config.toml
encoder_activation = "relu"
decoder_norm = "rmsnorm"
decoder_parallel_block = false
decoder_inner_norm = false
muon_scale = "match_rms_adamw"
gradient_centralization = true
adamw_weight_decay_other_params = 0
Rows from block 3 of the audio encoder, named by matrix and row number. Each number is 128 + 24 x the weight over the matrix's rms, rounded and kept within 0 to 255. All counts start at 0.
# weight_ih_l0: GRU input weights (gates r, z, n stacked) (encoder.rnn.0.rnn.weight_ih_l0, 768x432), inputs 216-323
weight_ih_l0.25 [127 115 170 131 141 163 102 142 121 145 124 166 127 173  59 120 174 118 129 109 149 136 120 126 100 102 149 158 145 155  51 118 133  97 132 147 169 143 142 166 158 129 142 132 140 131 120 150 172 130 124  96  82 129  67 100 130  90 145 165 124 129 105  97 112 103 174  97 150 154  90  98 168 153  83  83 131 132 126 161 100 153 137 153 149 125 132 114  83 135 111 111 135 113  99 130 150 114 145 149 123 107 153 134 122 103 138 107]
weight_ih_l0.26 [124 149 135  94 146 135 149 109 120 117 130 127 156 136 157 166 142 184  90 130 148 107 222 118  74  77 150 120 118  84 119 150 163 174 121 153 158 139 121  82 144 122  85 141  92 173 149 144 143  98 137 135 145 145 129 150 124 115 127 103 143 114 145 126 148 135 131 130 145 126 125 122 139 128 141 130 133 145 167 140 113 123 153 155 124 119 164 156  95 139 124 160 112 147 143 143 126 110  60 124  97 127 110 156 102 135 132 183]
weight_ih_l0.27 [128 149 138  99 140 107 139 114 140 105 137 137 103 101 118 119 104  88 130 142 126 122 115 103 165 122 123 164 113 176 128 103 126 119 114  60  87 109 152 149 143 121 151 164 116 140 108 155 150  88 156 165 151 156 104 138  82 105 117 156 126  94 167 134 141 135 106 135 138 145 109  98 174 122 151 143 127 141  91 126  86 124  94 121 145 148  96 126 123 114  98 154 116 115  91 148  99 123 159 145  71 105  92  85 127 169 141  93]
weight_ih_l0.28 [151 115 129 130 104 105  93 128  88 143 128 115 166 128 115 100  76 131 141 149  84 129 116 117 133 120 161 170 146 184 104 126 115 120 171 155 127 141 102 143 160 121 152  74 126  93  78 180  69 157 132 113 126 146 104 149 150 133  78 111 117 147 107 114  90 125 159 142 175 124 130 126 114 124 103 158 124 123 122 119 134 124 171 183 143 146  84 107 143 143 145 118  83 134 138 112 153 109 147 143 151 115 153 153 140  94 198 124]
weight_ih_l0.29 [133 148 129 169 114 160 126 113 134  95 117  98 122 130 120 126 133 193 125 118 165 103  90  71 134 125 126 145 172 177 135 111 119 116 106 108  99 101 148 118 126 107 102 142 162 115 126 143 163 145 153 150 154 143 112  76 165 113 116 153 101 128 114  87 135 102 156 163 144 149 102 107 121 113 124 115 113 181 143 116 140  89 122  89 122 137 148 146 126 131 107  68 140 119 142 111  90 142 138 114 100 137 113 149 113 141 150 113]
weight_ih_l0.30 [145 166 143 157 120 142 103 108 105 111  98 159  80  79 132 133  86  65 104  96 131 136  61 156 121 171 130 108 135 159  96 117 140 100 146 109 123  84 125 153 115 134 121 135 115 179 161 134 128 106  90 127  97 111  94 120 140 122 124  97 149 170 149 220  92 131 165 125 120 154 181 102 111 134 131  99 103 121 111 118 201 131 113 110 136  87 132 157 116 121 118 107 134  92  83 133 146  78 162 116 155 163 123 118  97  96 153 175]
weight_ih_l0.31 [128  85 114 108 113 149 153 118 108 116  64 154 130 134 132 124 102  99 140 117 152 112 121  99 143 115 120  56  99 118 123 106  93 132  97 146 144 103 145 135 146  98 104 113 135 122 111 126 122  94 176 116 113 130 127 164 160 143 129 133 142 133 120 120 108 128 126 129 132 103 132 148 154 149 117 184 137 126 134 141 125 141 170  96  93 138 126 123 139  54 106 108  97 126  80 137  78 190 105 127 168 131 115 121 164  91 144  94]
weight_ih_l0.32 [176 123 138  63 146 120  87  81 139 150 144 146 117  96 179 137 139  84 121 122 142 109 131 124 112 153 118 168 113 166 109 152 131 108 112 136 182 139  94 125 118 110 114 112 123  76 124 114 124 136 153 151 173 155  84 122 143 141 104 155 128 111  72 127 157 139 150 101 101 137 165 194 103 141 132 106 111  96 109 164 141 112  93 140 102 153 169 112 144  88 121  79  98  94 167 108 172 135 122 138 156 101 116 123 145 136 127 112]
weight_ih_l0.33 [ 78  82  93 155 100 156 105 148 117 110 118 123 133 103 133 134 113 133 189 148 139 169 166 138 156 101 113  91 100 131 123 187  96 110  68 129 104 120 136 107 152 122 161 121 184 129 149 119 119 125 156 119 142 139  70  97 184 148 136 117 157 130 108 137 142 118 125 157 181 133 129 147 121 127 156 150 119 155 105 172 184  92 148 119 126 137 103 133 143 136 120 174 195 138 154 107 100 158 103 162 115 126 135 105 107 119 156 110]
weight_ih_l0.34 [133 124 102 142 111 169 153  91 135 115 122 124  86 156 157 126 142 124 141 142 141 131 135 114 121 118 140 172 104 113 158 135  86 120 156 103 135  84 126  96 149 159 158 159 153 123 143 162 156 139 105 141 112 190 106 101 146 180 123 156 101 100 108 122  62 108  93 223 138 100 147 152 132  90 150 110 105  91 116 143 117 100 103  81 105  96 150 137 140  99 169 109 191 172 180 144 167  97 129  98 148 139 105 147 107 163 129 120]
weight_ih_l0.35 [137 164 134 130 157 139 131 128 142 126 127 108 121 184 129 132 119 135 121  98 115  91 111 133 152 128 123 153 177 132 106 135 154 166 112 120 130 131 140 134 175 167 167 151 112 102 153 145 126 159 159 156 122 135 155 140 177 142  79 115 145 147 133 139 119 139 150 159  77  86 144 149 109 154 149 131 142 132 127 178 152 187 128 179 109 121 142 141 131 111 170 108 178 130 164  98  99 115 144 175 104 112 154 138 130 111 144 156]
weight_ih_l0.36 [136 163 111 127 161 125 119 106 107 160 109 151 103  83 125 141 147 186 136 133 183  74 171  93 144 162 119  83 142 104 142 147 115 109 139 127 129 116 185 148 175 114 106 134 115 125 127 127 128 160 148  78 164 141 131 124 115 133 130 116 147 144 109 187  77 116 141 151 101 124 132 140 148 171 118 170 157 129  82  98 152  79 142 142 113 146 150  79  92 153 100 142 127 130 147 156  69 128 136 148  97  97 156 139 121 101 102 127]
weight_ih_l0.37 [107 119  97 160 104 161 125 186 134 143 145 171 132 158 105 144  90 149 156 142 142 112 145 111 128 143 135 131 128  99 142 115  92  80 166 122 142 149 149 170  96 128  96 144 120 113 136 120 150 128  78 100  88 156 129 114 148 135 113 144 129 104 171  95 125 128 106  78 124 136  83 120 139 182 126  89  83 147 123 113 133 145  73 138 128 152 163 144 180 117 142 145 143 115 118 140 106 132 126 115 118 155 118 132 116 119 117 153]
weight_ih_l0.38 [152 149  83  95 139 151  81 161 132 111 128 121 177 133  81 130 150 150  93 109 119 104  96 137  90 156 171 137 150 150 143 136 144  92 215  91 109 132 108 114 125  91 116 111 120 132 110 125 159 138  87 151 130 115 136 123 114  66 141 128  88  59 153 139 122 112  90 109 152  89 156  79 139 124 176 152 101 125 164  96 131 128 126 157  92 125 145 177 141 156 118 131 128 157 117 145 132 133 194 128 167 129 109 125 143 147 128 151]
weight_ih_l0.39 [ 78 128 152 113  88  92  96 112 112 121 104 110 140 136 122 149 133 146 176 108 122  99 140 109 133 172 130 105  80 140 114 130 121  98 164 140 193 134 121 151 111 133 122 145 151 109 131 127 128 152 124 154 140 140 163 163 123 156  90 149 111 128  94 132 104 140  97  93 111 151 161 109  96  98 130 114 116 147 118 123 119 115  72 131 158 166 141 158 120  99 146 100 139 137 148 144 147 141  94 156  59 143 141 135 135 141 175 116]
weight_ih_l0.40 [ 97 123 103  64 136 177 107  85 129 128 131 136 123 143 103 169 132 141  99 153 152 128 125 174 143 155 118 140 127 110 157 159 143 153 107  93 112 106 107 124  95  97 146 130 161 123 123 161 120  85  75 131 145 128 100 101 142 117 145 146 145 108 125 181 137 132 135 146 153 120 164 125 146 126 120 175  91 111 125  79 137 158 130 103 119 128 134 152 122 152 149 190 104 143 101 102 181 106 108 121 163  70 139 136 134 137 122 134]
weight_ih_l0.41 [106 115 125 149 114  93 109 161 129 137 168 141 144 118 115 124 153 189 105  82 123 128 106 126 105 130 145 121 128 157 158 124 106 139 100 131 142 160 135 142 147 116  93 152 136 106  89 149 135  99 182 128  84 110 157 115 130 151  92  67 135  98 119 131 137  90 170  98 133 153 126  61 149 104 115 115 120 141 174 127 122  85 110 134  90 148 127 182 112 146 104 134 157 100 148  95 153 154 120 135 144 136 145 112 137 121 145 129]
weight_ih_l0.42 [141 148 151  92 107 119 136  98 159 123 112 178  98 103 158 129 174 110 116 129 150 147 128 189 114  97 139 101 137 131 152 164 182 126  98 122 114 152 138  95  83 127 145 125 144 169 117 134 168 133  85 149  84 113 111 121 169 151 131  79 143 136 136 169 126 114 145 142 101 140 156 142 108 108  86 168 108 139 170 115 111 105 101 142 178 138 130 130  81 102 137 159 117 145 146 108  88 171 174 116 117 123 104  97  69 154 122 108]
weight_ih_l0.43 [101 107 156 126 140 119 131 107 170 138 140 109 130 124 102  67 101 154 207 120 148 114 113 184 167 105 117 132 113 115 155  83 137 125 106  76 151 104 148 166 136 161  90  92 156 111 156 123 121  89  78  98 106 139 140  83 196 133  72 106  92 163 123 105 141 125 128 132 103 143 139 117 132  99  99  52  98  74 137 173 142  98 139 115 117  82 107 128  83 119 108 103 190 134 141 167 152 130 146 138 111 171 112 150 112 126 124  80]
weight_ih_l0.44 [118  93 109 145 134 127 122 114 120 121  67 160 157 162 135  70 113 108  99 119 161  88 153 128 146 146 125 126 173 109 115 127 138 168 179 162 128 120 119  84 117 171 156 109 114 122 101 134 115 157  91 149 156 162 127 173 151 109 151 179 123 144 107 107 118 122 162  82 141 135 178 123 106 106 155 125 135 110 117 115  94 107 104 146 148 151 129  82 116  96 109 100 142 136 147 139 171 134  87 118 154 135 148 159 116 102 129 127]
weight_ih_l0.45 [145 128  98 134 132 140  89 107 113 131  86 146 116 118 162  97 120 158 105 169 101 170 148 120 101 138 134 151 108 164 125 127 104 107 135 113 156 153  87 116 131  92 131  93 137 139 123 139 136 150 121 160 108 112 125 137 134 125 123 104 148 102 101 117 152 111 129 141 111 147 152 130 119 127 100 159 122 135 137 182 110 121 110 147 103 107 122 130 158  68 113 132 166 137 120 135 106 145  95 127 171 129 137 159 163 159  91  95]
weight_ih_l0.46 [148 127 142 113 114 127 137 114 161 143  93 104 149 128 103 111 122 136 146 138 114 129 124  97 133 142 145 122 126 129 104  79 143 110 143 122 175 137 162 118 110 150 100 152 186 140 119 175 152 163 159 106 142  92 144 117 159 160 102 113 139  93 178  90 103 126 138 134 136 118 143 132 101 148 172 163 158 134  90 124  98 166 136 130 121 132 104 163  97  91 114 142 134 135  93 165 151 129 126  83 160 144 135 114 159 140 147 135]
weight_ih_l0.47 [173 192 156 138 151 175 139 129 113 135 142 124  83 103 126 121 118 105 153 127 145 100 102  78 103 137 173 113 108 150 107 162 124 150 129 120 131 123 166 118 164 109 168 121 105 122 121 144 124  94  92 146 149 118 144 135 112 142 127 147 132 141 111 138 135 124 114 175 123 116 131 110 168 113 108 107  94 111 149 140 127 113  88 117 124 187 117 108 138 139 144 123 108 140 138  71 138 134 122 107  86 115 125 111 116  96 107 141]
weight_ih_l0.48 [117 144 136 137 139 127 142 110 170 139 118 119 117 137  91 162 170 108 132  99 130 107 123 154 127 130 117 114 150  50 100 110 147 152 122 148 151 117 126 128 190 161 145 111  93 130 135 148 133 143 121 159 114 101 165 132 111 138 146  96 124 150 122 164 156 135  88 139 108 100 132 120 148 135 119  95 180  98  89 134  87  87 109 131 145 138 116 121 110 143 165 103 100 140 128  84 142 174 112  83  90 144 121 117 159 104 165 128]
weight_ih_l0.49 [ 98 120  93 164 125 133 126  84 153 126 127 131 121 143  53 140 122 139 160 109 134 129 117 153 104 141 120 101  98 104 156 182 118  64 162 144 146 107 127 119 144 159 115  77 153 111 124 135 117 112  68 159  78 119  67  89 126 143 145 136  92 148 114 143  74 101  71 139 133 142 127 103 186 101 142 151 121 133 134 130 130 125 155 120 114 126  98 116 110 135  87 138 146 119 109 139  96 119 108 112 147 100 136 149 126 127 128 100]
weight_ih_l0.50 [160 141 120 137 136 124 107  97 134  94  97 150 146 141 126 139 111 107 121  99 157 143 165 117 152 124 109 111 122 161 136 120 150 119 145 142 115  91 159 128 125 123 149 147 151 174 125 115 150 131 143 139 121 119 120 143 110 103 104 150  88 116 164 124  98 113 139 144 145 148 129 125 148 130 161 146 140 153 138 146 157  80 119 107 164 108 106 169 146 106  80 110 137 125 127 150  54 124 172 131 166 139 111 145 133 142 126 132]
weight_ih_l0.51 [126 146 139 106 130 151 130 108 163 125 119 129 119 141 134 106 137 104 142 149 111 120 146 115 131  97 126 107 138 122 144  94 148 110  75 110 152 118 120 131  94 160 114 134 100  86 176 129 155 169 160 141 173 149 135 137 148 123 151 152 136 108 134 118  99 132 156 126 163 116 145 110 129 145 130 164  90 109 141  99 134 129 186 142 106 102 159  75 105 104 115 126  88 114 137 156 120 123 160 158 142  93 132 154 119 143 109 173]
weight_ih_l0.52 [172 184  80 143  99 141  63  91  82 143 159 106 120  84 119 143  98 109 134  97 106 154 144 143 118 142 107  99 207 118  90 125 135 109 164 105 130 182 157 162 127 166 108 137 117  54  97  91 119 138 149  87 118 118 123 132  79 131 117 162 127 144 147  92 121 155 135 110 114 136 146 150 146 102  97 141 121 126 120  96  88 138 119 112 149 166  98 102 115 171 163  98 112 100 143  98 128 120 154 120 143  88 153 101 166 123  97 117]
weight_ih_l0.53 [108 114 113 133 120 130 115 150  97 142 134 129 154 119  92 145 126 199  95 122 119 138 101 135  84 142 112 110 155 127 116 132 161 105 119 128 119 136  92  90 119 140 178 131 112 132 110 120 143 122 134 142 156 120  93 155  90 150  99 104 175 110 147 111 139 110 161 120 122 149 126 104 112 155 119 104 142 146 139 110 137 127 112  85 141  93 160 130 128 128 104 102 128 102 129 120 162 107 158 116 103  93 108  97  62 156 111  86]
weight_ih_l0.54 [ 65 144 142 111  79 183 155 110 120 116 142 117 151  95  62 116  73 158 132 153 147 144 110  96 114 145 158  90 121 134 146 139 129 141 140 113 127 130 126 124 124 120 127 128 136 156  92 110 111 125 158 118 160 104 153 130  96 121 160  79  85 142 149 159 145 143 122 178 108 136 150 107 184 138 133 159 138 100 111 152 100 144 153 143  98 119 134 128  83 137  89 111 145 113 143 112 114  94 148 129 147 151 178 120 125 128 142 100]
weight_ih_l0.55 [144  92 127 142 164 139 125 164 102 113 179 154 145 121 144 157 135 116  93 113 201  79 162  81 136 183 179 138 135 187 104 154 120 134 166 127 139 123 131 152 115 155 111 139 116 154 175  93 150 155 145 143 133 145 117 112 100 135 147  89  97 143 144 176  92 170 169  83 159 129 117 187 144 136 111 126 102 151 152 136 138 110  99 111 136 109  92 119 112 119  81 122 106 118 102 161 132 122 129 140 114 135 132 119 161 117 118 126]
weight_ih_l0.56 [170 144 124 102 120 163 137 127 130 135  94 153 110 105 103 112  82 139 113 129  96 113 137 129 117  96 119 131 107 131 116 122 160 133 108 157 137 153 158  73 154 163  92 114  93 167 143 110 110 114 158 136 126 138  96 112 128 120 131 100 149 118 141 161  97 125 111 151 121 110 106 105 143 155 111 120 143 158 126 161  79 168 160 156 124 146 152 121 161  82  89 113 116 133 155 140  85 147 129  98 152 151 152 112 135 102  98 120]
weight_ih_l0.57 [ 93 109 165  90 134 120 176 166 127 123 116 165 115 137 100 160 174 114 126 140 171  83 105 154 156 163 118 110  92  96 125 155 127 128 145 186 139 159 145 151 116 149 136  85 153 153 152 123 157  98 103 114 132 185 141 133 191 147 167 108 160 146 107 119 126  85 133 103 118  97 149 115 115 139 133 128 113 134 166 102 120 116 116 165 140 118 136 134 121 127  97  66 107 180 116 118 166  90 124 100 103 136 107 114 155 122 115 105]
weight_ih_l0.58 [141 125 106 142 100 112 112  69 130  95 105 119 132 134 140 179 114 107 113  89 121 113 147  91 135  89 154  89 155 124 106  99 112 131 141 142 129 110 166 175 160  96 153 128 122 123 119 159 119 173 104 121 135 122 105 152 118 156  73 111 157  98 107 128 115 114 140 139 138 127 138 146  74 129 105 123 123 116 144 114 147 124 113 154 136 186 128 115 172 135 101 150 190 130 117 137 128 123 135 168 123 153 121 111 105 111 161  87]
weight_ih_l0.59 [129 137 110 160 155 129 119 117 162  91 157 159 127  80 126 145 135 155 113 135 113 150 110 113 134 134 112 109 144 103 116  93 106 145 139 163 128 105  99 143 138 166 124  89 152 136 131 131 138 158  95 139 123 144 152 145 112 102 126 112 121 117 110 132 149 181  99 115 113 131 179 121 152 114 154  99  86 117 123 123 173 163 105 124 117 102  98 118 165 145 132 131 180 129 141 111 133  86 131 126 109 155 179 107 116 113 103 136]
weight_ih_l0.60 [112 151  60 126 100 102 101 153 164 164 147 139 120  72 134 104 103 117 114 112 130 108 188  99 120 111 140 106 132 121 172 146 150 141 107 121 117 163 118  98 149 164 145 100 129 124 173 153  83 141 133 126 131 159  70 162 190 145 124  97 112 125 135 122 135 129 143 116 124  71  87 144 120 166 156 158 142 125 108 142 174 114  88 126 105 104 145 106 122 146 120  99 149  93  83 129 150 157 144 152 104 110 117 117 154 166 119 148]
weight_ih_l0.61 [131 121  95 156  85 118 130 142 108 169 150 125 110 135 129 142 123 109 159  81 139 115 163 118 119 137 177 117 107 146 131  85  96 123 108 105 122 143 150 123 164 179 171 125 153 157 114 101 188 138 140 122 114 127 191 156  88 128 152 146 121 130 144 103 113 103 136 125 136 182 186 140 136 176  90 115 130  96 174 110 120 132 126 124 123 109 126 135  94 145 133 102 129 130 108 121 111 101 131 126  74  88 142 100 144 106 160 134]
weight_ih_l0.62 [124 102 167 142 173 145 128 155 130  85 148 147 166 159 122 161 140 142 115  90 117 124 128  87 120  98  99  93 170 149 112  97 115 107 161 120  76 124 103 135 200  98 108 123  92 152 147 169 112 128 115 136  59  76 150 111 116 104 148 103 137 132 130 146 148 169 129  87 145 108 131 104 136 130 159 124 112 104 122 150 128 108  74 133 163 139 101 134 112 127  95  93 100 106 134 128 127 148 128 106 176 143 128 119 101  96 150  93]
weight_ih_l0.63 [117 149  97 139 107 158 164 149 112 128 153 103 132 112 125 164 144 128 109 145 163 149 142 130 173 121 174 111 140 123 129  77 130 165  66 161 113 129  74 129 131  84 172  60 148 120 131 151 123 145 136 145  72 150 133  99 125 126 142 134 149 113 116 114 124 119 113 154 128  91 131 162 121 152 132 160 135 186  99 126 140 101 148 128 109 120 162 122 123 105 124  98 152 116 152 154 153 110  90 178 112 108  99 111 122 140 117 130]
weight_ih_l0.64 [147 121 154 137 156 126 143 145  95  90 147 144 143 135 142 118 141 163 105 126 119 149 108 109 181 107 119 113 196 129 152 166  88  93 104 144 123 115 125 162 152 117 110  72  97 152 152 105  94 100 132 146 145  89 135 154 136 123 188 149 143 138 134 113 107 150 140 132 112 145 143  77 140 111  97 118 167 113 128 139 134 139 121 115 170 121 143 167 182 113 164 115 130 127 186 143 114 177 164 118 132  59 153  98 160 136 121  80]
weight_ih_l0.65 [127  90 148 119 104 141 122 175 114  96 160 137 110 147  93 175 106 129 124 143  93 125  95 161  85  98  96  81  98 119 125 140 184 124 139  85  95  94 159 127 117 169 126 132 144 170 172 142 118 156 127 160  92 110 117 125 127 139 111 113 120 150 154 181 145 134 118 142 117 117 115 133 124 125 121 157  93  99 159 115 141 132  98 106 132 144 126 149 159 152 122  99 185 153 129 100 151 176 143 154 193 145 129 111 156 137 141 162]
weight_ih_l0.66 [115 151 162 147 119 175 146 139 110 135 115 133 156 153  94 116 109 139 180 144 119 154 164 123 115 186 111 113  83  90 128 166 117 145 133 125 134 156  99 171 112 156 162 112 120  88 107 118 152  68 132 106 129 164 142 145 162 140 118 159 159 128 112 108 130 150 142 130 136 161 127 110 127 162 126 136  93 101 157 127  54 145 126 191 116 140 171 119 168 110 139 126 110 111 145  92 185 149 142 127 112 166 118 136 142 114  87  83]
weight_ih_l0.67 [151 108 128 133 139 113 128 137 150 133 153 147 145 161 120 120 151 103 146 110 107 113 144  92 127 142 143 121 145 140 112 150 158  96  93 104 145 128  75 156 112 114  74 150 140 144 124 153 187 140  98 123 111 168 136  95 133  94 160 157 163  93 160 100 153 135 140 106 110 165 120 141 135  98 157 129 132 164 140 139 183 150 127 124  97 134  94 154 130 182 126 104  88 140 122 144 108  93 111  98  94  80 153  81  87 167 135 167]
weight_ih_l0.68 [123  77  73 124 173 122 122 107  99 116 151 175  98  78 164 142 138 160 132 127 117 138 144 154  87 105 103 152 134 110 112 152 141 154 112 124  96 136  79 166 155 149 125 170 144 128 129 104 156 151 162 137  75 125 142 148 167 138 152 110  83 153 126  97 146 133 142 106 167 130 131  86 168  91 106 117 141  88 142 135 120 179 110 163 153 115 127 147 141 129  92 130 140 138 149  91 157 179 145 120 182 126 128 143 114 155 154 127]
weight_ih_l0.69 [123 150  75 139 138 154 137 142 114 121 117 146 162 110 140 100 128  93  91 142 164 114 120 161 137 126 139  81 116 133 155 141  97 148 145 108 112 106 126 138 112 113 121 166 131 150 112 142 122 163 169 146 193 141 109 106  91 133  98  87 149 120  90 110 124 112 108 119 136 118  97 106  95  90 126 113  85 150 127 123 177 128 103 140  87 114  86 155 142 167 126 111 121 160 130  92 155 131  88 116 131 152 171 133  92 120 137 138]
weight_ih_l0.70 [126 141 139  90 135  69 127 149 109 135 160 109 144 105 124 139  67 106 157 139 146 154  73 109 130 153 126 132 179 178 154 134 118 114 110 116 145 126 141 130 141 124 103 122 146 164 104 134 181 119 104 171 121  88 164 155 164 102 120 140 102  93 151 159 136 152 121  79 119 138  68 158 102 103 154 100 131 138 132 181 133 122 108 122 133 171 118  92 186 118 127 128 127  87 104 126 148 120 112  88 124 133 135  89 167 165 115 166]
weight_ih_l0.71 [123 137  69 123 128 122 142 131 149 144 122 141 114 113  85 152 123 132 144 127 108 116  89 135 109 150 100 103 148 130 109 157 149 138 134 128 164 148 163 179 172 108 142 106 113 152  58 126 116 156  75 140 121 108 158 147 177  85 144 112 173 110 138 132 169 136 166 119  96 123 122 129 181 153 133  88 145  94 157 166 129  60 112 151 133 111 131 111 147 118 169 129  90 126 104 124 126 151 173 117  81 164  88 180 133 101 123 133]
weight_ih_l0.72 [ 68 141 137 144 153 166 105 157  99 116 135 159  87 149 177 141 172 145 145 107 163 154 112 172 149 117  97 123 144 122 124 139 139 121 128 158 120 110 124 148  98 103 169 175 154 122 131 117 178 164 134 179 110 190  96  98 134 102  94  74 136 149 102 132 148 132  76 117 119 162 124 115  97  93 116  97  65 160 134 147 150 161  79 139 133 112 132 133 146 137 105 120 159  77 124 118 129 118 130  80 146 175 128  88 120 155 149 125]
weight_ih_l0.73 [152 140  98 135 100 129 131 156  93 119 136 131 111  69 142 140 118 157 153 149 105 145 131 128 141 143 165 119 131 144 147 144 151 166 101  95  86  99 102 163 167 166  95  95 108 155 147 132 128 127 187 147 153 118  90 165 151 131 104 154  94 142 112  97 120 135 113 102 154 111 102 153 101  98 170 136 150  69 134 137  66 141 145 125 119 133 138 131 160 168 158 131 123 143 150  68 104 135 109 102 118 162 172 116 107 109 130 158]
weight_ih_l0.74 [101 129 117 123 119 147  83 118 156 124 168 153 111 133 126 162  91 140 118 117  95 110 151 144  81 204 119 121 158 139 106 164 130  97 110 128 124 135 126 110 102 163 136 141 149  96 120 129 160 163 144 105 129 122 156 134 105  97 121 138 136 134 109 163 119 166 116 123 140 117 136  74 149  96 126 144 192 117 138 122 140 126 124 127  93 119 112 131 137  76 161  83 183  99 157 128  88 100  94 112 132  95 126 129 134 124 116 143]
weight_ih_l0.75 [111 152 113 146 164 109 118 118 105 139 144 141 138 145 147 106 131 136 155  90 104 140 106  63 126 101 154 161 119 159 134 144  98  84 142 126 121 116 122 139 165 154 119 156 136  96 163 103 110 124 118 151 150 136  89 137  88 122 136 133 121 161 143 172 111 160  90  95 137  93 177 115 103 131 126 123 164 124 208  79 125 155  86 139 119 101 106 104 122 109  81  95 128 134 102 166 135 158 133 133 119 114 153 106 127 152 142 139]
weight_ih_l0.76 [ 91 159 156 153 128 107 136 120 109 132 127 166  63 152 130 119 112 138  85 151 107 127 131 139 125  80 111 121 131 101 153 103  95 110 128 169 130  94 160 113 118 132 153 115 152  94 121 104 104 126 149 147 152 132 155 132 146 126 101 124 131 103  99 187 113 137 155 110 101 159 141 120 151 180 120 122 150 170 119 120 117 128 137 136 121 102 152 112 105  92 120 117 121 106 145 110 118 151 122 112 160  91  82 192 161 116 105 129]
weight_ih_l0.77 [142 115  85 131  94 108 144  83 119  96 139 110 118 131 117 170 113 140 128 164 144 180 129 118 143 161 173 149 120  90  97 128 113 137  98  89 111 127 139 108 100 152 134 149 136  97 104 143 128 123  94 136 221 148  77 140 122  78 129 124 133 118 111 142 105 119 175 149 136 138 138 118 176 109 121 107 120  98 143 169 113 110 102 116 163 170 167 136 150 151  66 125 150 137 149  95 170 112 163 100 107 118  82  76  86 102 125 150]
weight_ih_l0.78 [165 170 108 171 151 107  87 107 110 160 139 148 164 110 124 106 129 162 109 119 124 142 113 108 132 145 115  85 120  94 162 129 135 108 180 126 111 125 129 157 129 129  89  81 117 159 165 142 166 121 112 174 127 128 126  83 110 145 169 180 129 133 135 126 109 141 128  97 141 140 124 130 152 151 105 169  86 132 129 132 121 130 158 136  97 102 133 137 129 133  94 119 165 113 127 140 107 114 110 106 145 113 132 139 126 151 133 111]
weight_ih_l0.79 [ 74 110 127 171 152 140 116 169 124 110 135 113 163 115 155  97 137  97  94 185  98 144 172 168 149 172 159 115 100 152 118  92 156 144 121 120 114  91 141  96  99 134 107 167 175 122 139 110 106 101 151 127 102 143 118 150 103 162 135 133 103 101 156 137 121 124 170 143  85 127 150  94 117 137 126 125 134 138 105 155 128  79  80 105 130 171  79 111 154  76 159 100 106 129 140 119 131  97 149 104 106 132 101  91 156 155 149 119]
weight_ih_l0.80 [135 121 115 137 147 124 176 148 111 168 143 134 113 142 161 143 130 129  87 140  96 125 139  94  90 123 125 124 107 165  60  92 168 150  77 150 110  80 114  62 162 151 142 137 166 148 157 120 118 144  95 126 152 122  99  94  70 144 149 108 140 137 145 126 155 123  90 106 146 144 128 121 146 137 122 125 133 176 121 165 108 158 134 111 101 144 128 136  97 114 128 144 147 146 149 106  82 137 131 153 114  77 143 107 136  95 107 114]
weight_ih_l0.81 [120  73 165  99 145 138 167 104 133 135 139  92 136 141 129 128 133 120 133 154 131 147 143 132 125 130 148 117 126 112 130 117  71 169 120 131 103 123  93 142  91 135 137 128 116 146  95 177 124 157 141 186 163  85 165 162  91 163 159 146 134 124 158 163 152 127 109  95  86 138 117 149 158  68 130 113 148 203 134 135 151 113 142 154  98 106 121 144  90 118 103 135 109  69 185 178 160  96 175 143  89 144 133 133 129 133 144 120]
weight_ih_l0.82 [ 76 117 102 128 142 140 134 136 111 113 111  93 147 132 157  86 146 154 112 141 112 155 157 135 150 146 126  76 137  83  82  96 131 126 145 121 164 123 117  89  88 143 171 175 146  84 140 138  88 149 144  79 142 169 125 137 145  72 135 128 114 154 122  80 116 143 152  85 120 119 121 107 109 105  97 177 160  83 134 124 125 116 137 160 124 139  99 109 100 129 137 100 190 134 143 136 123 132 135 162 154 103 140 143 116  61 114 100]
weight_ih_l0.83 [136 120 129 108  97 133 159  88 131 125 158 162 126 117 121 120 156 136 140 182  96 125 136 157  81 103  85 150 104 138 141  64 116 162 106 129  95  95 143 135 136 125 118 100 101  78  86 169 148 132  65 135 130 143 101 117 136 172 192 104  90 126 106 150 141 155 115 126  95 105  99  93 130 115 146 144 109 165 110 106 103 158 128 193  88  96 143 127 116 151  93  86 142 114  99 124 104 139 149 144 124 127 154 112  85 160  96 103]
weight_ih_l0.84 [105  68 122 119 149 135 122 111 146 143 126 126 125 113 145 122  92 126 134 165 107 148  95 127 175 115 144 121 107 126 137 129 131 130 107 104 109 111 121 129 172 133 137 132 156  55 162 139 142 160 106 130 119 149 119 111 111 117 169 144 155 148 118 163 171 129 123 117 141 150  76 130 130 116 106 136 111 141  75 158 117 131 129 148 155 137  98  87 140 151  99 136 119 121 160 137 149 143 138 167 143 115 144  98 162 111 113 115]
weight_ih_l0.85 [171 138 129 112 108 164 147 135 136 127 128 112 107 152  85  97 125 138 150 154 160 147 141 100 134 109 103 128 133 101  65 137  81 148 121 167 100 128 185 149 124 101 147 106  96 113 145 132 165 100 171 171 104 149 135 158  97 130 164 142 134 144 100 144 110 123 155 134  75 125 109 125 172 145 126 109 116 103 171 103 151 146 131 131 161 140 120 124  94 110 133 105  53  88 157 131 116 194 161 148 161 131 137 146 143 110 144 120]
weight_ih_l0.86 [ 99 110 154 109 129 120  98 113 148 153 133 136  79 122 129 143 127 159 118 179 120 159 114 102  88 115 117 113 185 118 121 108 124 153 141 119 124 187 132  64 144 132  94  99 119 130 136 131 132 130 102 125 142  72 145 197 146 145 128  97 127 122 141 121 168 132 137 143  86 169 131 121 131 120 128  83 137 104 122 119 152 130 142 142 136 138 107  85 155 150 117 110 114 107 122 128 125  95 120  82 111  83 134 119  85 114 134 127]
weight_ih_l0.87 [ 99 130  94 156 125 144 111 112 119 184 138 123 165 124 163 164 110 146 135 120 103  98 140 133 157 123  94 141 104 143  86 147 143 102 122  99 125 156 170 132 106 134 104 131 126 145 109 149 130 120 142 133 119 104 124  99 117  91 122 111 104 121 147 116 109 152 168 114 193 142 142 108 151 164 109 123 118 105 120 116 162 114 142 136  75 160 155 139 157 110 132 133  96 157 128 165 167 135 117 114 156 127 105 133 104 127 180  82]
weight_ih_l0.88 [117 146 164 112 163 123 108 141 141 150 103  96 130 137 149 166 139 136  99 125 124 171 122 138 139 146 144 127 142 166 135  93 120 139 147 152 169 124 130 159 105 147 115  90 121 100 123 147 134 153  97 126 156  81 148  98  90 119  77 106 158 111 138 137 162 118 133  97 142 143  92 163 100  74 116 131 135  91 151 140 116 110 129 122 159 122 158 114 100  98 133 121  89 112 128  94 110 151 120  95 115 129 103 126 140 159  77 130]